Rows from block 2 of a small class-conditioned image diffusion model, named by matrix and row number. Rows with one number belong to one neuron. Each number is 500 + 25 x the weight over its row's rms, rounded and kept within 0 to 999. All counts start at 0. Numbers have three digits each. After the name is the row's rms in percent of the matrix's.
After each neuron's rows are labels from the 100 images, of 14976 (inputs lightly noised), where the neuron reaches its highest value: "peak on" is the class under the peak; "top examples" is what is common among them. Only what is clearly more common there than usual is listed. The data: Sentinel-2 satellite tiles (TerraMesh).
# fc1: MLP up (model.blocks.2.mlp.fc1.weight, 1280x320), inputs 0-319
# fc2: MLP down (model.blocks.2.mlp.fc2.weight, 320x1280, transposed), outputs 0-319

fc1.487 020:465505496524491513514517515477503502467556501528481507495558518525502491476501474502492508495475534553500503498513545508503509458491508514437480506533496487512488487488470564503524509496517496503472508493463484501499508503513525556499498499527496535525464448492473511508512501497516561495500497500494494496506494494492485594501507502502479511505482465497500491546471460495502461499500500504499500502515502537488537500498511534507438457500541483502489522498521513491558542509420507503496516465493496506503508510496501501502481418491500474502490497504483501531482498521497498521491523423493506500501496499474500526439436490498499509489503521500506498488504429486522518498513492484448414501477481504489485462523504527500493472524499496485510506493493495497502502500488544499632499492464499501523499496441497459489500508500497502474501554505484503496497494519495502506506509456504504488480486482470500499481446501501545503531523497493426478461508493497510488510544
fc2.487 042:501499500500501501485496503495499503528501501506536498506499502499487507488420503499492500476502494497532503506508504566470511492448489486505482508489496504502506506498498503504536512494584501499493503476495508477493506501494501458462422489500502501539500492499500499499486506517502500491513492493499531484494502497498526502498522503386523472377503500507498505492551500535575506501416478418491471492495529508476503501492507529495499365496537512499476525503500503457488505507453504500506498497498498501503502503500494502505508490510501506500486501500450460501524473500501391499501500501499471488498474506463502491499504498505498494507498478487524490413496523535501495507501511495430507515528501465517498494502496497500495497500503499500500520498495503490494503508502500493502500537499501500495505508516507616506497505500518503513499502501495502494507438485456502492502502500498497504508514493497488472502502501585504530493499493500495499505491508500529528489502
peak on: snow or ice
top examples: snow or ice; main land cover: snow or ice

fc1.78 197:501493514499473493498499513520499496501502497498499484499495499498502503499517501496502503501501501509492500500501507519501505497496500498500502499499500498502500495470502497536496502500506493507507464513501511503509515493499499502500504501498491500540632491493495502500501483507501477499497499498499500503496500505491501498497497512490493497500503499501501499502507501501501500503494501499512504500501504498498504500501485488498521498494498499498497507232499501497494510503500526468500496501475500490504498498499500503489479499498500500490502502500500499500508506498495488501507514502501499502501501489505497500464505499498500497491501502499501498469481504526652503502500497465504503504489499499495497502482501505499519272501562507504500499494500502495512500499502484493501499500495498498502495502511503495502500499494499496501505501499500497498507496499481509500500503497497500510514514509485507469509505501509470462499500499496502498475505500503501499496437
fc2.78 119:492497499494489502497500496500246514497571517516509498511500498496510499525500496500497500499499499490490500510501497495533497497502499497500498510491522488503500501501502499497498521479491497501497502501494510515500499526494504487490496506499488506500494483500500499502492499499496501498501481495500507474513499502504509504494479497517492508499512504525492497497500514503501544497495506503515505499504493504502501500499511527483503492494492497499503496458479504511497525500500505500507501498536494504507496499502485508475496521493500495493493499492502508512499526496510465499509490500521475496482499504474511485504499502499489504495495506506496485504516478517752552474499510487497498487485499487499501539498501489513505394411487500504499538513507479502480509500504492498484504500506501486506501495500499497520489497505457500523458489522502500495503498501513504500506507500493501502502497515497516492501502500500529515490514462491505505499540514498494498501494
peak on: crops
top examples: crops; main land cover: crops

fc1.224 023:508509498498508498537506522502518504544495495495497510502509501499508486503446498521544516484539518466566498495479500501502512512510512493479475489500496518535492537524517509498504490495478519473501517489516491494491514498499485460510499499505495495498517521517507497510486499490491486537500494501501517503443525490499493485515499500499520543506452521513498504528479482507483520498500486504500500494500496490488487500499497475505506602500501456496537449496595502521498449503548512490509508498473501506507505605537441498470613502467500489454497499491495496490501470472498491429447470497497495500532498494529500498500535507501488500488499540497498501513507523506497508503525505494496509519522489500461504506517509495500498509501503480503474501496503450511500501500572436500506506505499503500501501499503478493520503489484492547520494497508455505501525517503530489490457483500503464516489485521502502495498506506496561442535528503493499476535415560502410578511419
fc2.224 047:569492500507503502499500501564504489509509494486512496480505502504494500514496467499506537485493497508495525492536513513498503476505471480499522500488501508503499511499479499502513503567508496500501517501492502517499514512526522532572500494498502473496499499501503498501501497501501503502520503508520394504448490492499480470501487506492493518520503505532489469497483503509503506551498498589505514490499504541482589501505506520498527537503484520500490449494479487499502483498500499500507503505515501500500504507500499476473501497496500486505517500500464491499506487520502510501476501488501511525503520498509477497561494494508500496499508514489480474444500503429493500491421510524511512402466496486499498504502497513489504501496497499496502509504510497501480487502541501474512500500506494520501503498497513468500490482496519487443505497527499487493510497495510499502502578470466485468557495462511507542499504494502532501564495501529397501457361497591504548460563
peak on: snow or ice
top examples: snow or ice; main land cover: snow or ice

fc1.90 293:502500500575500499500503590497489500500498500499506593502497519499501445384499499503499527477500497488499500410507515499499560487501504500507520516494500565487426500476495501498500498500500517471496509500509550497503493504512501499500499499501500500539501503500500498500499505499498519501502502500505501499413500499504485500598500500499510491482491498561500507496501500500501497494499491503499501510500500503500500501491497500496494331506501500494503499501504495501607497467503462501501503500501500498492498500488500501501500500502505511498496499494507497503501501498499547502474501507497502500503500545485502498505501500502500499501499489505500491503505512501501499500501499507499489492497568500500497492499500445500500499501501499486450565500454502499500499500499514500504496499441542499500500500500500499508500506501497504535500503336489501500512502501524500496513501513500502500502485504500499479498501506501503499522500499502500521504533550504532484499509
fc2.90 259:504500499498520486499500500501502489509455505509494502503499499504502497500501501501500497493502500496507505498503500494529503493510500503503503486490557507501507499503503501500499492500504519500490502497496476500503500503511503499507500495506497477504502496500492500501510495507497497504497501500500497506544495501513498494121499503495487498502500497501510497499499493498498500498499493509499495502500508499500499497501494495503496599497498500505499501501513498493512506502501500518501488542499500495499433493517501492491500503500504501502498495491496511500499518490498497496501512503500503498498498428501501499503499502499506500490497512500491497499502509495500501501497490503493497499499483505498501498494500499499475488608499500498501501501493492495499501500510499501505502500498499504479493499513498502491497505504501505500500496540500500497490504493510492494497500500493498506499515492491498503491514494507528505501507498489498485494479499481504492498503
peak on: crops
top examples: crops; main land cover: crops

fc1.386 019:510539499523479495519522481501503463490546501528488460506525521492569502417571502499490525519459503519526499507539526507473531478511482501489489516532499494501463443494504506502534503488547489465496496470461461499501530497509443517488471493535504517511490465495462573512499502557482526466500508500506532491509490502518508523529495500486505496514495522493500509510532495494511485505477501502500500526503498599491499500504508554501433488509537505497511501497530498480514528492441550495518501480519498500474503493522482499489492459504500445502499499498492501504501514532502521513577546412515492500487454511494500496450447507487488553493494524502499500495507480515478498497515507496405491481565488501498491528512500510500510499508480490472479507499483502501500501500516527505522469495471500503488500482466495465511502501476502513498497515486491479501508497503494555486487500451503502485440505527435499457486481461470564511536489503504472472504526488471501480517506
fc2.386 039:527505500501504497502494508499497467500475461523528488506498501482506517496491491501499490489498489501568494500513502500459487497490491490501489533475495502505502521496500502503536493479499509493496512489506500449495565504455500467509500470506506485528499500500500499500495488504509502496502500500501507501515505496498507464500525540452506488426563501505500501484539482418551501500448473519496527503491495490497501517501506550516495498502504502501483514499497500501502509499491457500507484485490499504501505501508480501503506493515509492507501502499384428512505496498504498500496504499493599479497448499491524490524503499513496485498495503492526511500578558415497494504508497499496565501495502484510498505503506501498497501497503499501507513480504502495492491490499501452492501510511492443561451514529556622499547504546501482514481497499484514496505492503501488496503507488512501508628512450525473490502507499496504502478495498448443465522474475497570501477496
peak on: snow or ice
top examples: snow or ice; main land cover: snow or ice

fc1.145 023:438497479492485504486456522469499518513478515473507497492504481484501487541418493492495500481590495473489497503500499499499502510500488495483504497510503553469448507511550500501471461498453505571501505470513501511585497491512519501514488500512507482498496489502528496514495502498462492552500501501502499490518509478496529466496494508516553501501517474498500407513514515509459498507501473538500500496495499470503505500496491527507519543519492491501499496500511511499532540501501468515509494508483520497536495516500507499513513518501500529473496511547666499520502493479498476493514498545477506501511506496504500507532477505484520502502500524497499506554494503512503485502506499499509540468493522500510528469467491506500515502500509500510536505503506485497501500500501477497497500506487506501498499493514500502499499469556484474466507500498495508500500483485504481506506315496525499499507477498521500508499498501499488506486501503504529530575500509500470512481489
fc2.145 039:500499501492502497497505500505503411498499498463502507520498501497502499533507499499511555543519499497410498510495526498508520501552499510539451486488501525503433498503502500503503505505500499523506468501442484534496502493492476503508555490491500499504510500502499501501496522494496500502499502492496408497510506587500499513499498467492507501511503501509507505517475508490493503500484521524538426505482509502500517495505489502502499506502503525495498503504502482469471483508489520501491510532502500500499507502508500500527501493501481498501522539500500499455485520569507499498491559503497494509508511503507504502502500518494494500512509410545488541502495538501501519525539498452504492487501480506504498501500430504475511505506498501500493499502501501501513487499520505505673499495496506561465562483497491457497497495455488537487455513507507447492501523483440452502501490501499493479491482541500524552502494526500431498479505502498576515503495501515455501498516
peak on: clouds
top examples: clouds

fc1.746 021:506517498496495482515484588467499515494530510504503451501496500499504499491502493491507501507495496508497501510515526500447528434442468499486475487522497425504439475431500512502535431482526504500456497466469510502533516499527507501496465497542521547509479474492476530477499500501475507520500507500501501498521502504481509575506502501501493454497512493489499501564494514456492494495501478498500500500500500543484482500496507509495473488511479485495515486492539530507529533487454519502514514406554500517482510490558494499515504501509500496524504500499535501544508500536486486497609567377505510500491478479506500521507493505496479550498500504501500511499507467508503490502503498493466491498486500512511507498508518514500499480505498500494530498501497502546500499500482494492502484496486502501480498481506504479493508515522502507453500535503480497502514494501488502499481518438506501416475472524499498515491450456496487543538501499507412500525478496470499492502480
fc2.746 035:496506500500505500494487501530500498500438494499525492500499502496633503493445483493476500495499491470535435498545504501490496496464515486524502507510499506499501527501550502503512519506497503493499595484503470487491494482464496500531536499504505522500507500501498499500498447529499498486511500493481488482481501501488511491500535496483500470472612500493452476495517503493493496497493501530491493455495499513498507483497510566481510467516519509499500497498495504505484507500520515500496499595494499503500504506572486500525506409506525487503490550503505496490506488499490512502506505613499511487499481506505521501503499496504500503502479447484485520494510518517497519498524498502529519500563502466507500525503596440496496498496501498502517555494500500503500491458497496506508502499534494517502493522611506511499501492504504499502513499508500495499515496483447479479522499486495482501528505453474508500492432513503500495495499491500486435487499505479511502508501
peak on: snow or ice
top examples: snow or ice; main land cover: snow or ice

fc1.318 194:503500499503498500525496487503498500529495501499503499501506494494499502499501492599496482505505502501457492503503502510498495502502501497499500502501505500513495521492509502473500488501491632503486499501501499501499502497504506501501516496501500480493498483501527494500502510500486498527499502500496500499524504502508494498446500502498492500499500501499503497512500516497509504495501477504500499496495504497506497502565500503500502501493501497502501499502478500514499498504493500480458662497438500489491507496490501497500485501499493502500495494495500502487512490505504490499504502501497500500499508507500500500499500503512503508499498498509502502500492535503501511500501500517508494502499507499499365492294505499499500551618590472501496430490405495491502495491500500473504499503506500504497520499527497501503500501500499501504499500495501499504497501499498502504501492499505500500504492503500501501510500500500502509502492620492510493497501491507502502506501
fc2.318 226:487499499501499500490496502503488498501477500507498501502501490483496501495499501698505497501471489497500502499505487502499501498511502496498503491500504502518497504503490484499500482499501495502497503495504501503470492499507483498506504488465502522502487513497500498499501502490500490497500502502496498522498470494498500504506518500503471488493500499497502497502507487502508447507499494505499498515499499500497508499457514500496504467503494497503500477503499501488541503501502513500501488533572481501509501512502501523490489503499500499499488501505504499506509510514500513499487504502505507495502508495504500489503492485540502512507501485501498502502500531500500500506490501498497486499498499501507693509501484522512499500500501501511501502467499498491495499504505500499500500508502409497518484501496487489504489510511502491506498496486500500492504502504510494503494497509527500493499498512463483497503506505501500516501494773499521490502509498498514500500502
peak on: clouds
top examples: snow or ice; clouds

fc1.67 458:500500500396509500500484582495500500481437499461503501515498500457496516495466498500500533469512497521500500499499503500504503501455502500496478500540501503499500501504517497481495459489488502471499413500508502499495585499506572493495494500500500500485500494500500499499500500501568503556499500499501477502499501461500498489502520500453617500477616454494500508487461500499493500500500500496503500498499499501498523500489500498499496571494490498500383527481493496500501570501483574500500502503499499504497542504527501500499458502500500576502504541500523501502499471500491502500503495499492498501501500501501500501497497504501518498501500502500501501480498513501396499502495483502501494451500501501500494499500500527500501500500501500496513500500500511486500499500499523498492471501506505501473500500552500504500500503500502501500501501532503502498497516467501500499504537471501501511507505504510500500555564519486438476495500506503498500393468501500490494517458
fc2.67 325:488500504497474504501495498505501491500460499490515501499501499499498503502487499499505481500500501501509501500502502501500502501501501500494499492501517500494501497498501497394500500500502485496505509505502493502496501485493497495491507500537503505387500503507503488507494501497502506499502502506498487498500500501501504501501495497501511507497517501499506499488504499502500502499500502501502487502492507500502508500491497510513510441500491500502497500500501500498505503502500523500494506482496498501495882500498501499496504503500499484506500500499509488513500511499498505500505500503490498513502499503499499504498509495502506501499511497498502500500502517494421491516494496502504511511501487503496499494505491500498488500562500496503478496506497502501504500500498500506512500500501501514504499498502504500516500502500498495496507499497499506500501499499498499495499493495500502493504503498499495495514490494500526500512499504499517502505526498499503496502500
peak on: crops
top examples: crops; main land cover: crops