Rows from block 3 of a small class-conditioned image diffusion model, named by matrix and row number. Rows with one number belong to one neuron. Each number is 500 + 25 x the weight over its row's rms, rounded and kept within 0 to 999. All counts start at 0. Numbers have three digits each.
After each neuron's rows are labels from the 100 images, of 14976 (inputs lightly noised), where the neuron reaches its highest value: "strongest on" is what is common among them. Only what is clearly more common there than usual is listed. The data: Sentinel-2 satellite tiles (TerraMesh).
# fc1: MLP up (model.blocks.3.mlp.fc1.weight, 1280x320), inputs 0-79
# fc2: MLP down (model.blocks.3.mlp.fc2.weight, 320x1280, transposed), outputs 0-79

fc1.185:497500500501497501497501502449501500472519500498500500546500493516495497498497500500500489500499520500499497501500501503501513500513500493500471499498474500500500500497500500499501490500500501437544500538486495499500500501500502500500498501
fc2.185:500500500499501512499500518492500497527500500500499492523499500499505500502500497500501495504500497500492500500500511502500502498500498500501480491502500499499501500501502500500499501499500501566502502500501500499511500500501498501501500502
strongest on: snow or ice; main land cover: snow or ice

fc1.104:498500500500499500500500500507500500510499501500489500509501500498497501501501491499506498503530500500500495496500501500503466500500499502485502501501480502508500502500503514498500499500495500502500499500500500500506500501498497511147503501
fc2.104:500499501497528502527499500502500502501502501509491506502499500500496498506499524500504500499477501502498500499500498499500499506502501500498500503503501509499501502500480500500500499501502500501500500499472500487500500565501500499870501501
strongest on: snow or ice; main land cover: snow or ice

fc1.132:500500501448500480516482501499501510498502500501502499489476501511500500503503499503501503507508505500500507449498502508499500505501522463503500500475468501498500479499481497500503500500477500497499561502499499499499501495500493498503457498
fc2.132:500499500514474500476500514492500501501500499498500503496511500500502500501498502500502494500499499500500501500500502507500500499503500499500486502500500500500500500502501500501500500502501500499500499500500501504500500501500500495500501501
strongest on: snow or ice; main land cover: snow or ice

fc1.28:500500521512493456507499498494500500508491443512496554502498493496482500490504532518508521516491493487501563494496480492497494493503499497477527525625502502510534500495470480501500472494496498480515535513498495507467448501501524494494487539
fc2.28:500500500505525508518490499545505473510517501422513557500510499497519500492483502500506517560495489488508499494500495501479509497499500496514463496500487477397571500482589500500497497498500500510499447489469499504549488519500521479536500502
strongest on: built area; main land cover: built area

fc1.27:500500498499504499501497502499501502500500499498500499499504499500504501500500499500501502501500500500504499499499497504499500499500500500498500500503358507500502501497494499500499499491504498496499496504500497500495501500501500500500499504
fc2.27:500500500499500500499502502501500500500500500498501500500499500500500500500501500500501500501500500501501501499500501502500500499500500500500500502500498501499504501500500499501500500501501500500501500499500500500500494499499499501500500501
strongest on: snow or ice; main land cover: snow or ice

fc1.72:497500486535542537482497490520500497462487512503491526503505436500499462506506472497502528550484501507493493540462515493497520493491499498482503500532500514485552503496496439508475489537448506479508583507515496500509482489527520505498486529
fc2.72:500502500477655500517503445494501528500499500447479517490483500501496500520503496500498482511496497548509500497500494493495494501506501499507488518500501519523531498490548500500500501500474500521502498499449500497536489528487503507510500497
strongest on: built area

fc1.101:500500498499517499500490516441500534506501502500499504498500501490500499529501491500466502500461499510500500549500500466503500497489502500531501501465451500501500497499500500500497500494510499500488481503496523501436500500499501500466500510
fc2.101:500500501501499500500500502482500501500500500499501500498500500500500500504499500500500500501500500499500500500500500499500500500497501500500500502500499501500499500501500500500500500500501500500500501500500501500499500487501500499499500501
strongest on: snow or ice; main land cover: snow or ice

fc1.0:500500499525526499501481500515500475501498525500477500500504493499501499500504500499500491499500496491501500502500544501500500500500530500499500501516453500496504500500500500500498499495502501499506536458500499454499500428495499498511443500
fc2.0:500500500499499500501500500500500501500501500500500500500500500500502500501500501500500500500501500500500500500500500500501501499501551500499500502500500500501502500500500500500500500500500500500500480500500500501500501579500499500499500501
strongest on: snow or ice

fc1.3:502500507464428502505505529507500521492506512506494523497501507504502522494493474500506500511498501496490602476503519502496507506512489496501503498503499510514485484502506525503513518486553494503476469477505374489507520502486504494527488468
fc2.3:500499500532364510465433495507499490482502500553498502505513500502490499462533481500500507483469458521498499473500519486515542496499509497524496455501501556536441501495673500500500479500505498504520471502507501501498490438497487498504500502
strongest on: built area; crops

fc1.582:500500500507513478497489485459500500563506470538499547513504494540494475576484501500446472514491505502520469502453490508507510505438460505512510528502498506518513497492496499478498492516386499477519502544481530498520577494501497509468499498
fc2.582:500500500517529518496534581479500519541492499487522431465437500502520499561449494499501505603590518514484501527501518487481432503509458488503517529495501501427530500505472500500499467500498501502500488497491498506506516518493500491513502502
strongest on: built area; crops; main land cover: crops

fc1.602:500500500509489501499497447506500500500500501474501598499501494491499517500505500496519497500563500499500500499557499507496490500480500498500493500501459494501497501500500499500501510549500502505500435505500500554502497500500497503500505499
fc2.602:500500500532500539471499499500500511502499500500500502500500500499499500500516500500500500500498500500488500499500500500504488498497500500496499500500500495499500500500498500500500498499499500499501502500499500500493484500501498500504500501
strongest on: snow or ice; main land cover: snow or ice

fc1.86:503500475501514509516507513531500472504478508500468508496480486493530463471504503511491534505493481493496522499496517500501490476609536508466550495517504492498477488524509497508494500511504501498549501431559506561489478493495537517506496492
fc2.86:501500500484558521510523431510501495452548500469495546508487500503486500479536493500501497492489480507579498484499501492514493503501561499491474504500498502518509498483629500500500503499498500483500494500438505505513526516501501512492498499
strongest on: built area