config = dict(
    model='class-conditioned image diffusion model',
    dataset='Sentinel-2 satellite tiles (TerraMesh)',
    train_examples=145000,
    image_size=64,
    horizontal_flip=True,
    conditioning='class',
    arch='dit',
    objective='epsilon',
    cond_dim=192,
    targets=['main land cover'],
    num_classes=9,
    cond_dropout=0.2,
    norm='layernorm',
    activation='silu',
    mlp_ratio=4,
    head_dim=64,
    fused_qkv=True,
    qk_norm=False,
    inner_norm=False,
    patch_size=[8, 8],
    layers=8,
    width=320,
    positions='sincos',
    optimizer='soap',
    beta2=0.95,
    lr=0.0026,
    beta1=0.95,
    shampoo_beta=0.95,
    eps=1e-08,
    precondition_frequency=16,
    max_precond_dim=1024,
    one_sided=False,
    adamw_lr_other_params=0.001,
    grad_clip=3.0,
    l1_shrink=0.03,
    ema_decay=0.99,
    steps=17100,
    batch_size=64,
    epochs=7.5,
    lr_schedule='wsd',
    decay_fraction=0.3,
    final_lr_fraction=0.1,
    warmup_steps=510,
    weight_decay=0.07,
    adamw_weight_decay_other_params=0.01,
)
Rows from block 5 of a small class-conditioned image diffusion model, named by matrix and row number. Rows with one number belong to one neuron. Each number is 500 + 50 x the weight over its row's rms, rounded and kept within 0 to 999. All counts start at 0. Numbers have three digits each. After the name is the row's rms in percent of the matrix's.
Before each neuron's rows are labels from the 100 images, of 14976 (inputs lightly noised), where the neuron reaches its highest value: "lies over" is the class under the peak; "responds to" is what is common among them. Only what is clearly more common there than usual is listed. The data: Sentinel-2 satellite tiles (TerraMesh).
# fc1: MLP up (model.blocks.5.mlp.fc1.weight, 1280x320), inputs 108-161
# fc2: MLP down (model.blocks.5.mlp.fc2.weight, 320x1280, transposed), outputs 108-161

lies over: snow or ice
responds to: snow or ice; main land cover: snow or ice
fc1.193 009:502519486521502501563324464560471481524465495403525512491495468550461426534522428507536495505458467437507482437494521476390508492495544516574486473520516502537527
fc2.193 013:648501550507456500488494503485478523550532499543511551464500441556482526498464498487515465427507488520515506484506517498461516469495510492539510422518497654476613

lies over: built area
responds to: bare ground
fc1.499 130:500502498482444596500484493486482567506457515515499490442536495485518561503498603554496487476500506517530498522502506478496504560500465529496498530510504494499511
fc2.499 094:498481500486499619501509537511502514500496500498489493502493488511504511490515514506496500505501499501467506505503500517499495619501501506499506507499496506502499

lies over: built area
responds to: bare ground
fc1.8 135:500497465499499539492516476482495507529435547476500506506502498596563483517681498507501510463502499458283381602571514456501501507491639487508496499501499448497495
fc2.8 079:494498473499505504534543553508498500501402500492496500481497497493545508496801499500499499514501501396778644588467491506502491499503552499496449486501503498501499

lies over: built area
responds to: snow or ice
fc1.613 123:499406506292455472495499378502520584568487508475493538521529527502501451498505505490495653493502507492458581501520536544505499527502417500435500503501498500491509
fc2.613 093:495492499000534499498489529483495501494488499515497500504502499488498432502504499496501651505503501510525498498499496431500498502510496500543508500499498498499500

lies over: built area
responds to: snow or ice
fc1.166 123:499523494546517481398490386501523496411528507508490507603397491671600501533511888511501508496496500536495536494506364510501502284496516498523516483516485500502500
fc2.166 106:495501502506504498547497532502498463370497509464497507446487498352514501498503999500500497502504499500500499501491651499502501333503519498501499499501501502501500

lies over: built area
responds to: main land cover: water
fc1.317 136:501555501499507421509394458512489594499501484500503489542355501487503601506585443496495491499499498575468487618496581494507502527502518543497497504502508506498500
fc2.317 100:486505490503500484500438505496501631531496502500503487489393516515498646499533495514498496505493493505493499584488402473494499500500495507521499502496502499504500

lies over: built area
responds to: built area; crops; water
fc1.448 194:496506489314498519375495498522591510500492500440494482528500505506386428450550481497499445500546500448523501436499469491444486543565483496457462477510512540498547
fc2.448 149:438499495647504490454511499521475519514498499500490510563500493505634556499477521507499528520513501519534505542501479499448517472492507500470500501538506553494433

lies over: clouds
responds to: clouds; main land cover: trees
fc1.686 093:551511550485491497512535503489510465487498505491498498499495503492548508501529505436494494514506559512505499502515554515506496505528479513503504529474497570663999
fc2.686 140:505496500491493504495496507497501500511506521505500493496502495501493503504509489499488496504723539507502505496504501499765495499497504508498497501497500502298881

lies over: built area
responds to: snow or ice
fc1.431 143:504502502495447457537515500543502460504498636501504511501473592516493501498484504497500583512497500364505496499448507497499501502497458501532453492499515580480496
fc2.431 062:489507433461517502496500503475503497517523395443442493585488112451493491501504500498495511484499487491496485499500500487501500396501515488418489515500502479529503

lies over: built area
responds to: bare ground; main land cover: built area
fc1.142 141:496505501502514505503412497537568482515471499499496487612500501561543493439505504497499487414500501383512509509478505478502522494499437494652549476503500591506505
fc2.142 109:495501489512498580503381504484552491503486502510550502375498495502495505539500504481498497502501498464498499599500499506501501500504500501312507500501501425499499

lies over: built area
responds to: snow or ice
fc1.79 138:500533579605548593476505506517505432395567439576442503557465514497509515530498466499502504516489500507536508496499705497500500610498500501521504478512481544501495
fc2.79 080:403492525528498504593504499493498512465698497363538496419492495485498512500507499508500501522498506496484506396499228526501496501501494499477496500497512487505502

lies over: built area
responds to: snow or ice
fc1.715 130:505502500505507377248498549397459510463519504495499523338561458548510610499483505510495501489495480661519474502536500519508510668502500500514510515525482501496499
fc2.715 087:498498492473501332813518493693417522491549488505516501591623627474518700503505496517494499504501527598486523498493499510503491622500492504525524501500499490504500

lies over: snow or ice
responds to: snow or ice; main land cover: snow or ice
fc1.141 110:614465587496541518562494502475501506492510499499500537504504500487505533568508490481498436487480496513506472545500557408475501595510487503486491485498560461510484
fc2.141 100:501485496501537488550498499461501490509466497496496472512495518501492487554501500537529566459498499494501495497503512423450507355496492501518504495502607421502493

lies over: built area
responds to: snow or ice
fc1.60 137:499495562644461532493536504519387484544496473411496498428563499440234563517502511498501497114497502578505499499514482426498498486498499500526505773500501500492500
fc2.60 088:500502509541555496499613529489384331501499498603496490550501504523323521502531493504494446983504499627501502499498498499501502491511500495508503816501493502499501

lies over: built area
responds to: bare ground; snow or ice
fc1.586 119:500538470505494495536424449553408466497661487483499500499504498521501538497497426498500515489498499601519539501501485504498520480500325564488500518501497559498499
fc2.586 103:496505498498491498500499521488493357498509498500494499502500500500499503522503496490500499530502545503498503505499501494501501497501063498505481499504499500499502

lies over: snow or ice
responds to: snow or ice; main land cover: snow or ice
fc1.625 090:638520446467538530458505499545500477529542468607503501514426464513506530500487498441465508523533426483347450415506541532509500465497514497500599519471500522463478
fc2.625 065:521495493440462487511515502501469531501517539400506499504432510484500529497511508505283499445499550504670446373522509503476496489502574502477616560490457494483506

lies over: crops
responds to: crops; built area; main land cover: crops
fc1.694 115:405491494493668499393513513510549504512517576466421520475418603512510487507501511486524502587515444498500516490499538500500500532501497496494508488502500386501504
fc2.694 077:496496429503251517532500488506499500501536355496504510509499477496494500500470499475501523232499498498500515485501481503500499592504504497505500498499505547499502

lies over: snow or ice
responds to: snow or ice; main land cover: snow or ice
fc1.567 137:580506498497511498507476497494504494500500497476509504502488501490505503477493502491496503511501502501462561493502534492497498508496477458509512500494479501476499
fc2.567 110:502492499501482504482501498510500512476504495500501502510526515536501494500499503499498497518499502503515495500518494506500498506496499492502510486502506499496500

lies over: snow or ice
responds to: snow or ice; main land cover: snow or ice
fc1.87 009:497543584516481441539436433487440428550471493431440515502535481420495464487587507506524484480477467505488469462561477472503490447476447498559511491499525517534500
fc2.87 013:459522492486501509526556418483498499499518461554409502503462485483428466539523548451516459519474516514500451505507480488516491592472521496468482489533461523493540

lies over: snow or ice
responds to: snow or ice; main land cover: snow or ice
fc1.232 129:500498485461452488492548501586472447407494506536593499576502508446498510450578481477487491480505445547543556474468481649503385550500589428508464499495436393518475
fc2.232 131:498465510527499499493486503584500612577489494536583500552467488440497456450487488511509503484372465442504539492503494655547685499444503553522503495500498408596567

lies over: built area
responds to: snow or ice
fc1.9 125:498379491499505562797557503500561513497500514561469524470500491497501486583499489409501501507496502517499515439516499490496544501501505550503501502514550512498500
fc2.9 090:499481501507503498131516501501503489493493498421509500502492500512498497431504500472502501503501509497503513496487509497501501505501499502497501501504474485499499

lies over: built area
responds to: snow or ice
fc1.280 133:500498484486514545506496506472494499451505506500500501531496508541486380496479373554499501557501493397437503481546459513500500501499490484477459499502440443500500
fc2.280 102:499503499502471514500493499503486498489498506501496501486501499497496423502490421499500511469513501393504516451499502499502499495505503470501492500501526522499501

lies over: built area
responds to: built area
fc1.160 180:489508509493501499500443526513500483500543503503501505495458507674498531503504507479497507519499496491509508498500510514502512492498490526533498494500478498503503
fc2.160 141:501501518504478493500498500501515499501509499500499501501501499431500511500495488475499500499500501462499501499512503500500499502501488498501500497501506497499500

lies over: built area
responds to: main land cover: water
fc1.80 136:501594508581500502483611554466443487525418543511501498531509508497569375514527438487500452468483501495508502485516539460498524490506570444549520528499530500474492
fc2.80 095:487545519549501498502602226518484512547463429457502500451565497494502420487501497499498496574511501498511501499501499493501521499491524432484499502497499501510500

lies over: snow or ice
responds to: snow or ice; main land cover: snow or ice
fc1.91 010:507533425501492487504460523508492460494501504503458524380530460513508462496499497503554483581533567481507416540533553484510661507594552512478496487486528520502533
fc2.91 013:679522452459508483491499469490417488517509474501413523506491487488509494493500482526534500535518514481410525496510466491492483506440470551474517517458495519463562

lies over: built area
responds to: main land cover: built area
fc1.526 150:500500498504515501460456496557473477500502527500501475523512506480500497502499500499502500503505496510499519504489499475500537521499534500560509495505530496500503
fc2.526 158:499501499497477505541502520471501494504502500498500491501501496500499494499490499500494515501496502503500497501502500501502511502503518498491501494502479500498500

lies over: snow or ice
responds to: snow or ice; main land cover: snow or ice
fc1.156 141:494524514491501506418500498517527582494587495497477484526504456435499336502435577503493503539495592505592488475540505512359465501495416558520496565462500579526598
fc2.156 158:500500495495493501464474496470500443492359502489471462555508493489503628517518498506500483594555545500538516522504508501430533504501595434533495346499499555535478

lies over: crops
responds to: crops; built area; main land cover: crops
fc1.352 133:398482511508499498480499509453534472506511498508500504513479496469514493512475504435500447383501493494568462496524478511524524475500472542504538429487507473501500
fc2.352 095:499500505501495477501498500600505486501502496499503499491494488507499519504501477471495497502500498499452498493498506492499499496505502500501500468499499502499498

lies over: snow or ice
responds to: snow or ice; main land cover: snow or ice
fc1.119 074:782599519472508517480459469503505470531500501634505532509540502431497702394495517472530480509445497441543516501510503495498534424452508498531504474515583502566496
fc2.119 110:000501494500500497494499514498499502504500501560499500502495498446500425499500499504486510496499500555505501489500491497501508498501503501500523501499527495503492

lies over: built area
responds to: snow or ice
fc1.363 118:500510453532471464502498622454318657507507557454518519486347502424467492461504505525506509498507485439496491489490645499503506476500494504519508660506491528499501
fc2.363 088:501547500497500475500536462509247699503495411513495498502489501537498498504505499503497496499502507492500498500481317494499502499505496497473504497501501502499500

lies over: rangeland; crops
responds to: crops; main land cover: crops
fc1.188 080:306577473490577590480405520523493355487491501490432475469436547527472597498597500498515580497500442494505579492338507497503503358460507499499523475462508560502494
fc2.188 079:547504502503502599504494509496506481524494501498499496559470386493498588496512492497509829496502545501504499497505512485494500508517506496495500507497527499492504

lies over: built area
responds to: water; main land cover: water
fc1.333 131:499495500551489479455506499499516426472504470509429537565574509582681493494523500512503603500501502503446502471526499472496540495503495486502493508499581656492497
fc2.333 089:485429474491501500491500484491493342486486498483501502483530498459507498519500504531495605514500521498555511472491509510500507503499500476506488499500444497504499

lies over: snow or ice
responds to: snow or ice; main land cover: snow or ice
fc1.733 122:495491536483476503429450477423447501514448617455535499514438523505484542557503520469513470506520518541485517504493534499469407511510438475531503503469511477543427
fc2.733 173:491535498503462499420502488505552500498554582499571466497616498497503467574480457500451526502496511461502495539487503500419632504514561494493500478442510497524596

lies over: built area
responds to: snow or ice
fc1.432 131:498535485502510547538501506503760517635504500487496501470509488495511692508500495227502430493500497507567422503533497500518501479499696502496488611495476504502497
fc2.432 077:498501503499500515498500503503679610617499506494501504589586545506500770511506499241499457492501501502468581501476503500500495501502761499504499528500507500499503

lies over: built area
responds to: snow or ice
fc1.146 166:504492501501512551515567516450504551431492502499490495502545498123478497528488467505503491454495509582502500498555504501495500501507570493465496500517536473501502
fc2.146 125:497497465490496509501500496529500498495496498496514509501498506999508502505501493506499496510501504523496501489459501500500500500501539498516500500499480500500499

lies over: built area
responds to: snow or ice; main land cover: water
fc1.561 145:508521515485460502482504500498481495501498525531483497493391551611428485502498497479499499498498500465500504464560444499501514499501514501497473488502500507498505
fc2.561 119:481496502500498499514498501501502503495500501438506492505454424425487500515500498500497503503500500502502498501500508496506500491500553499502499501500504489506500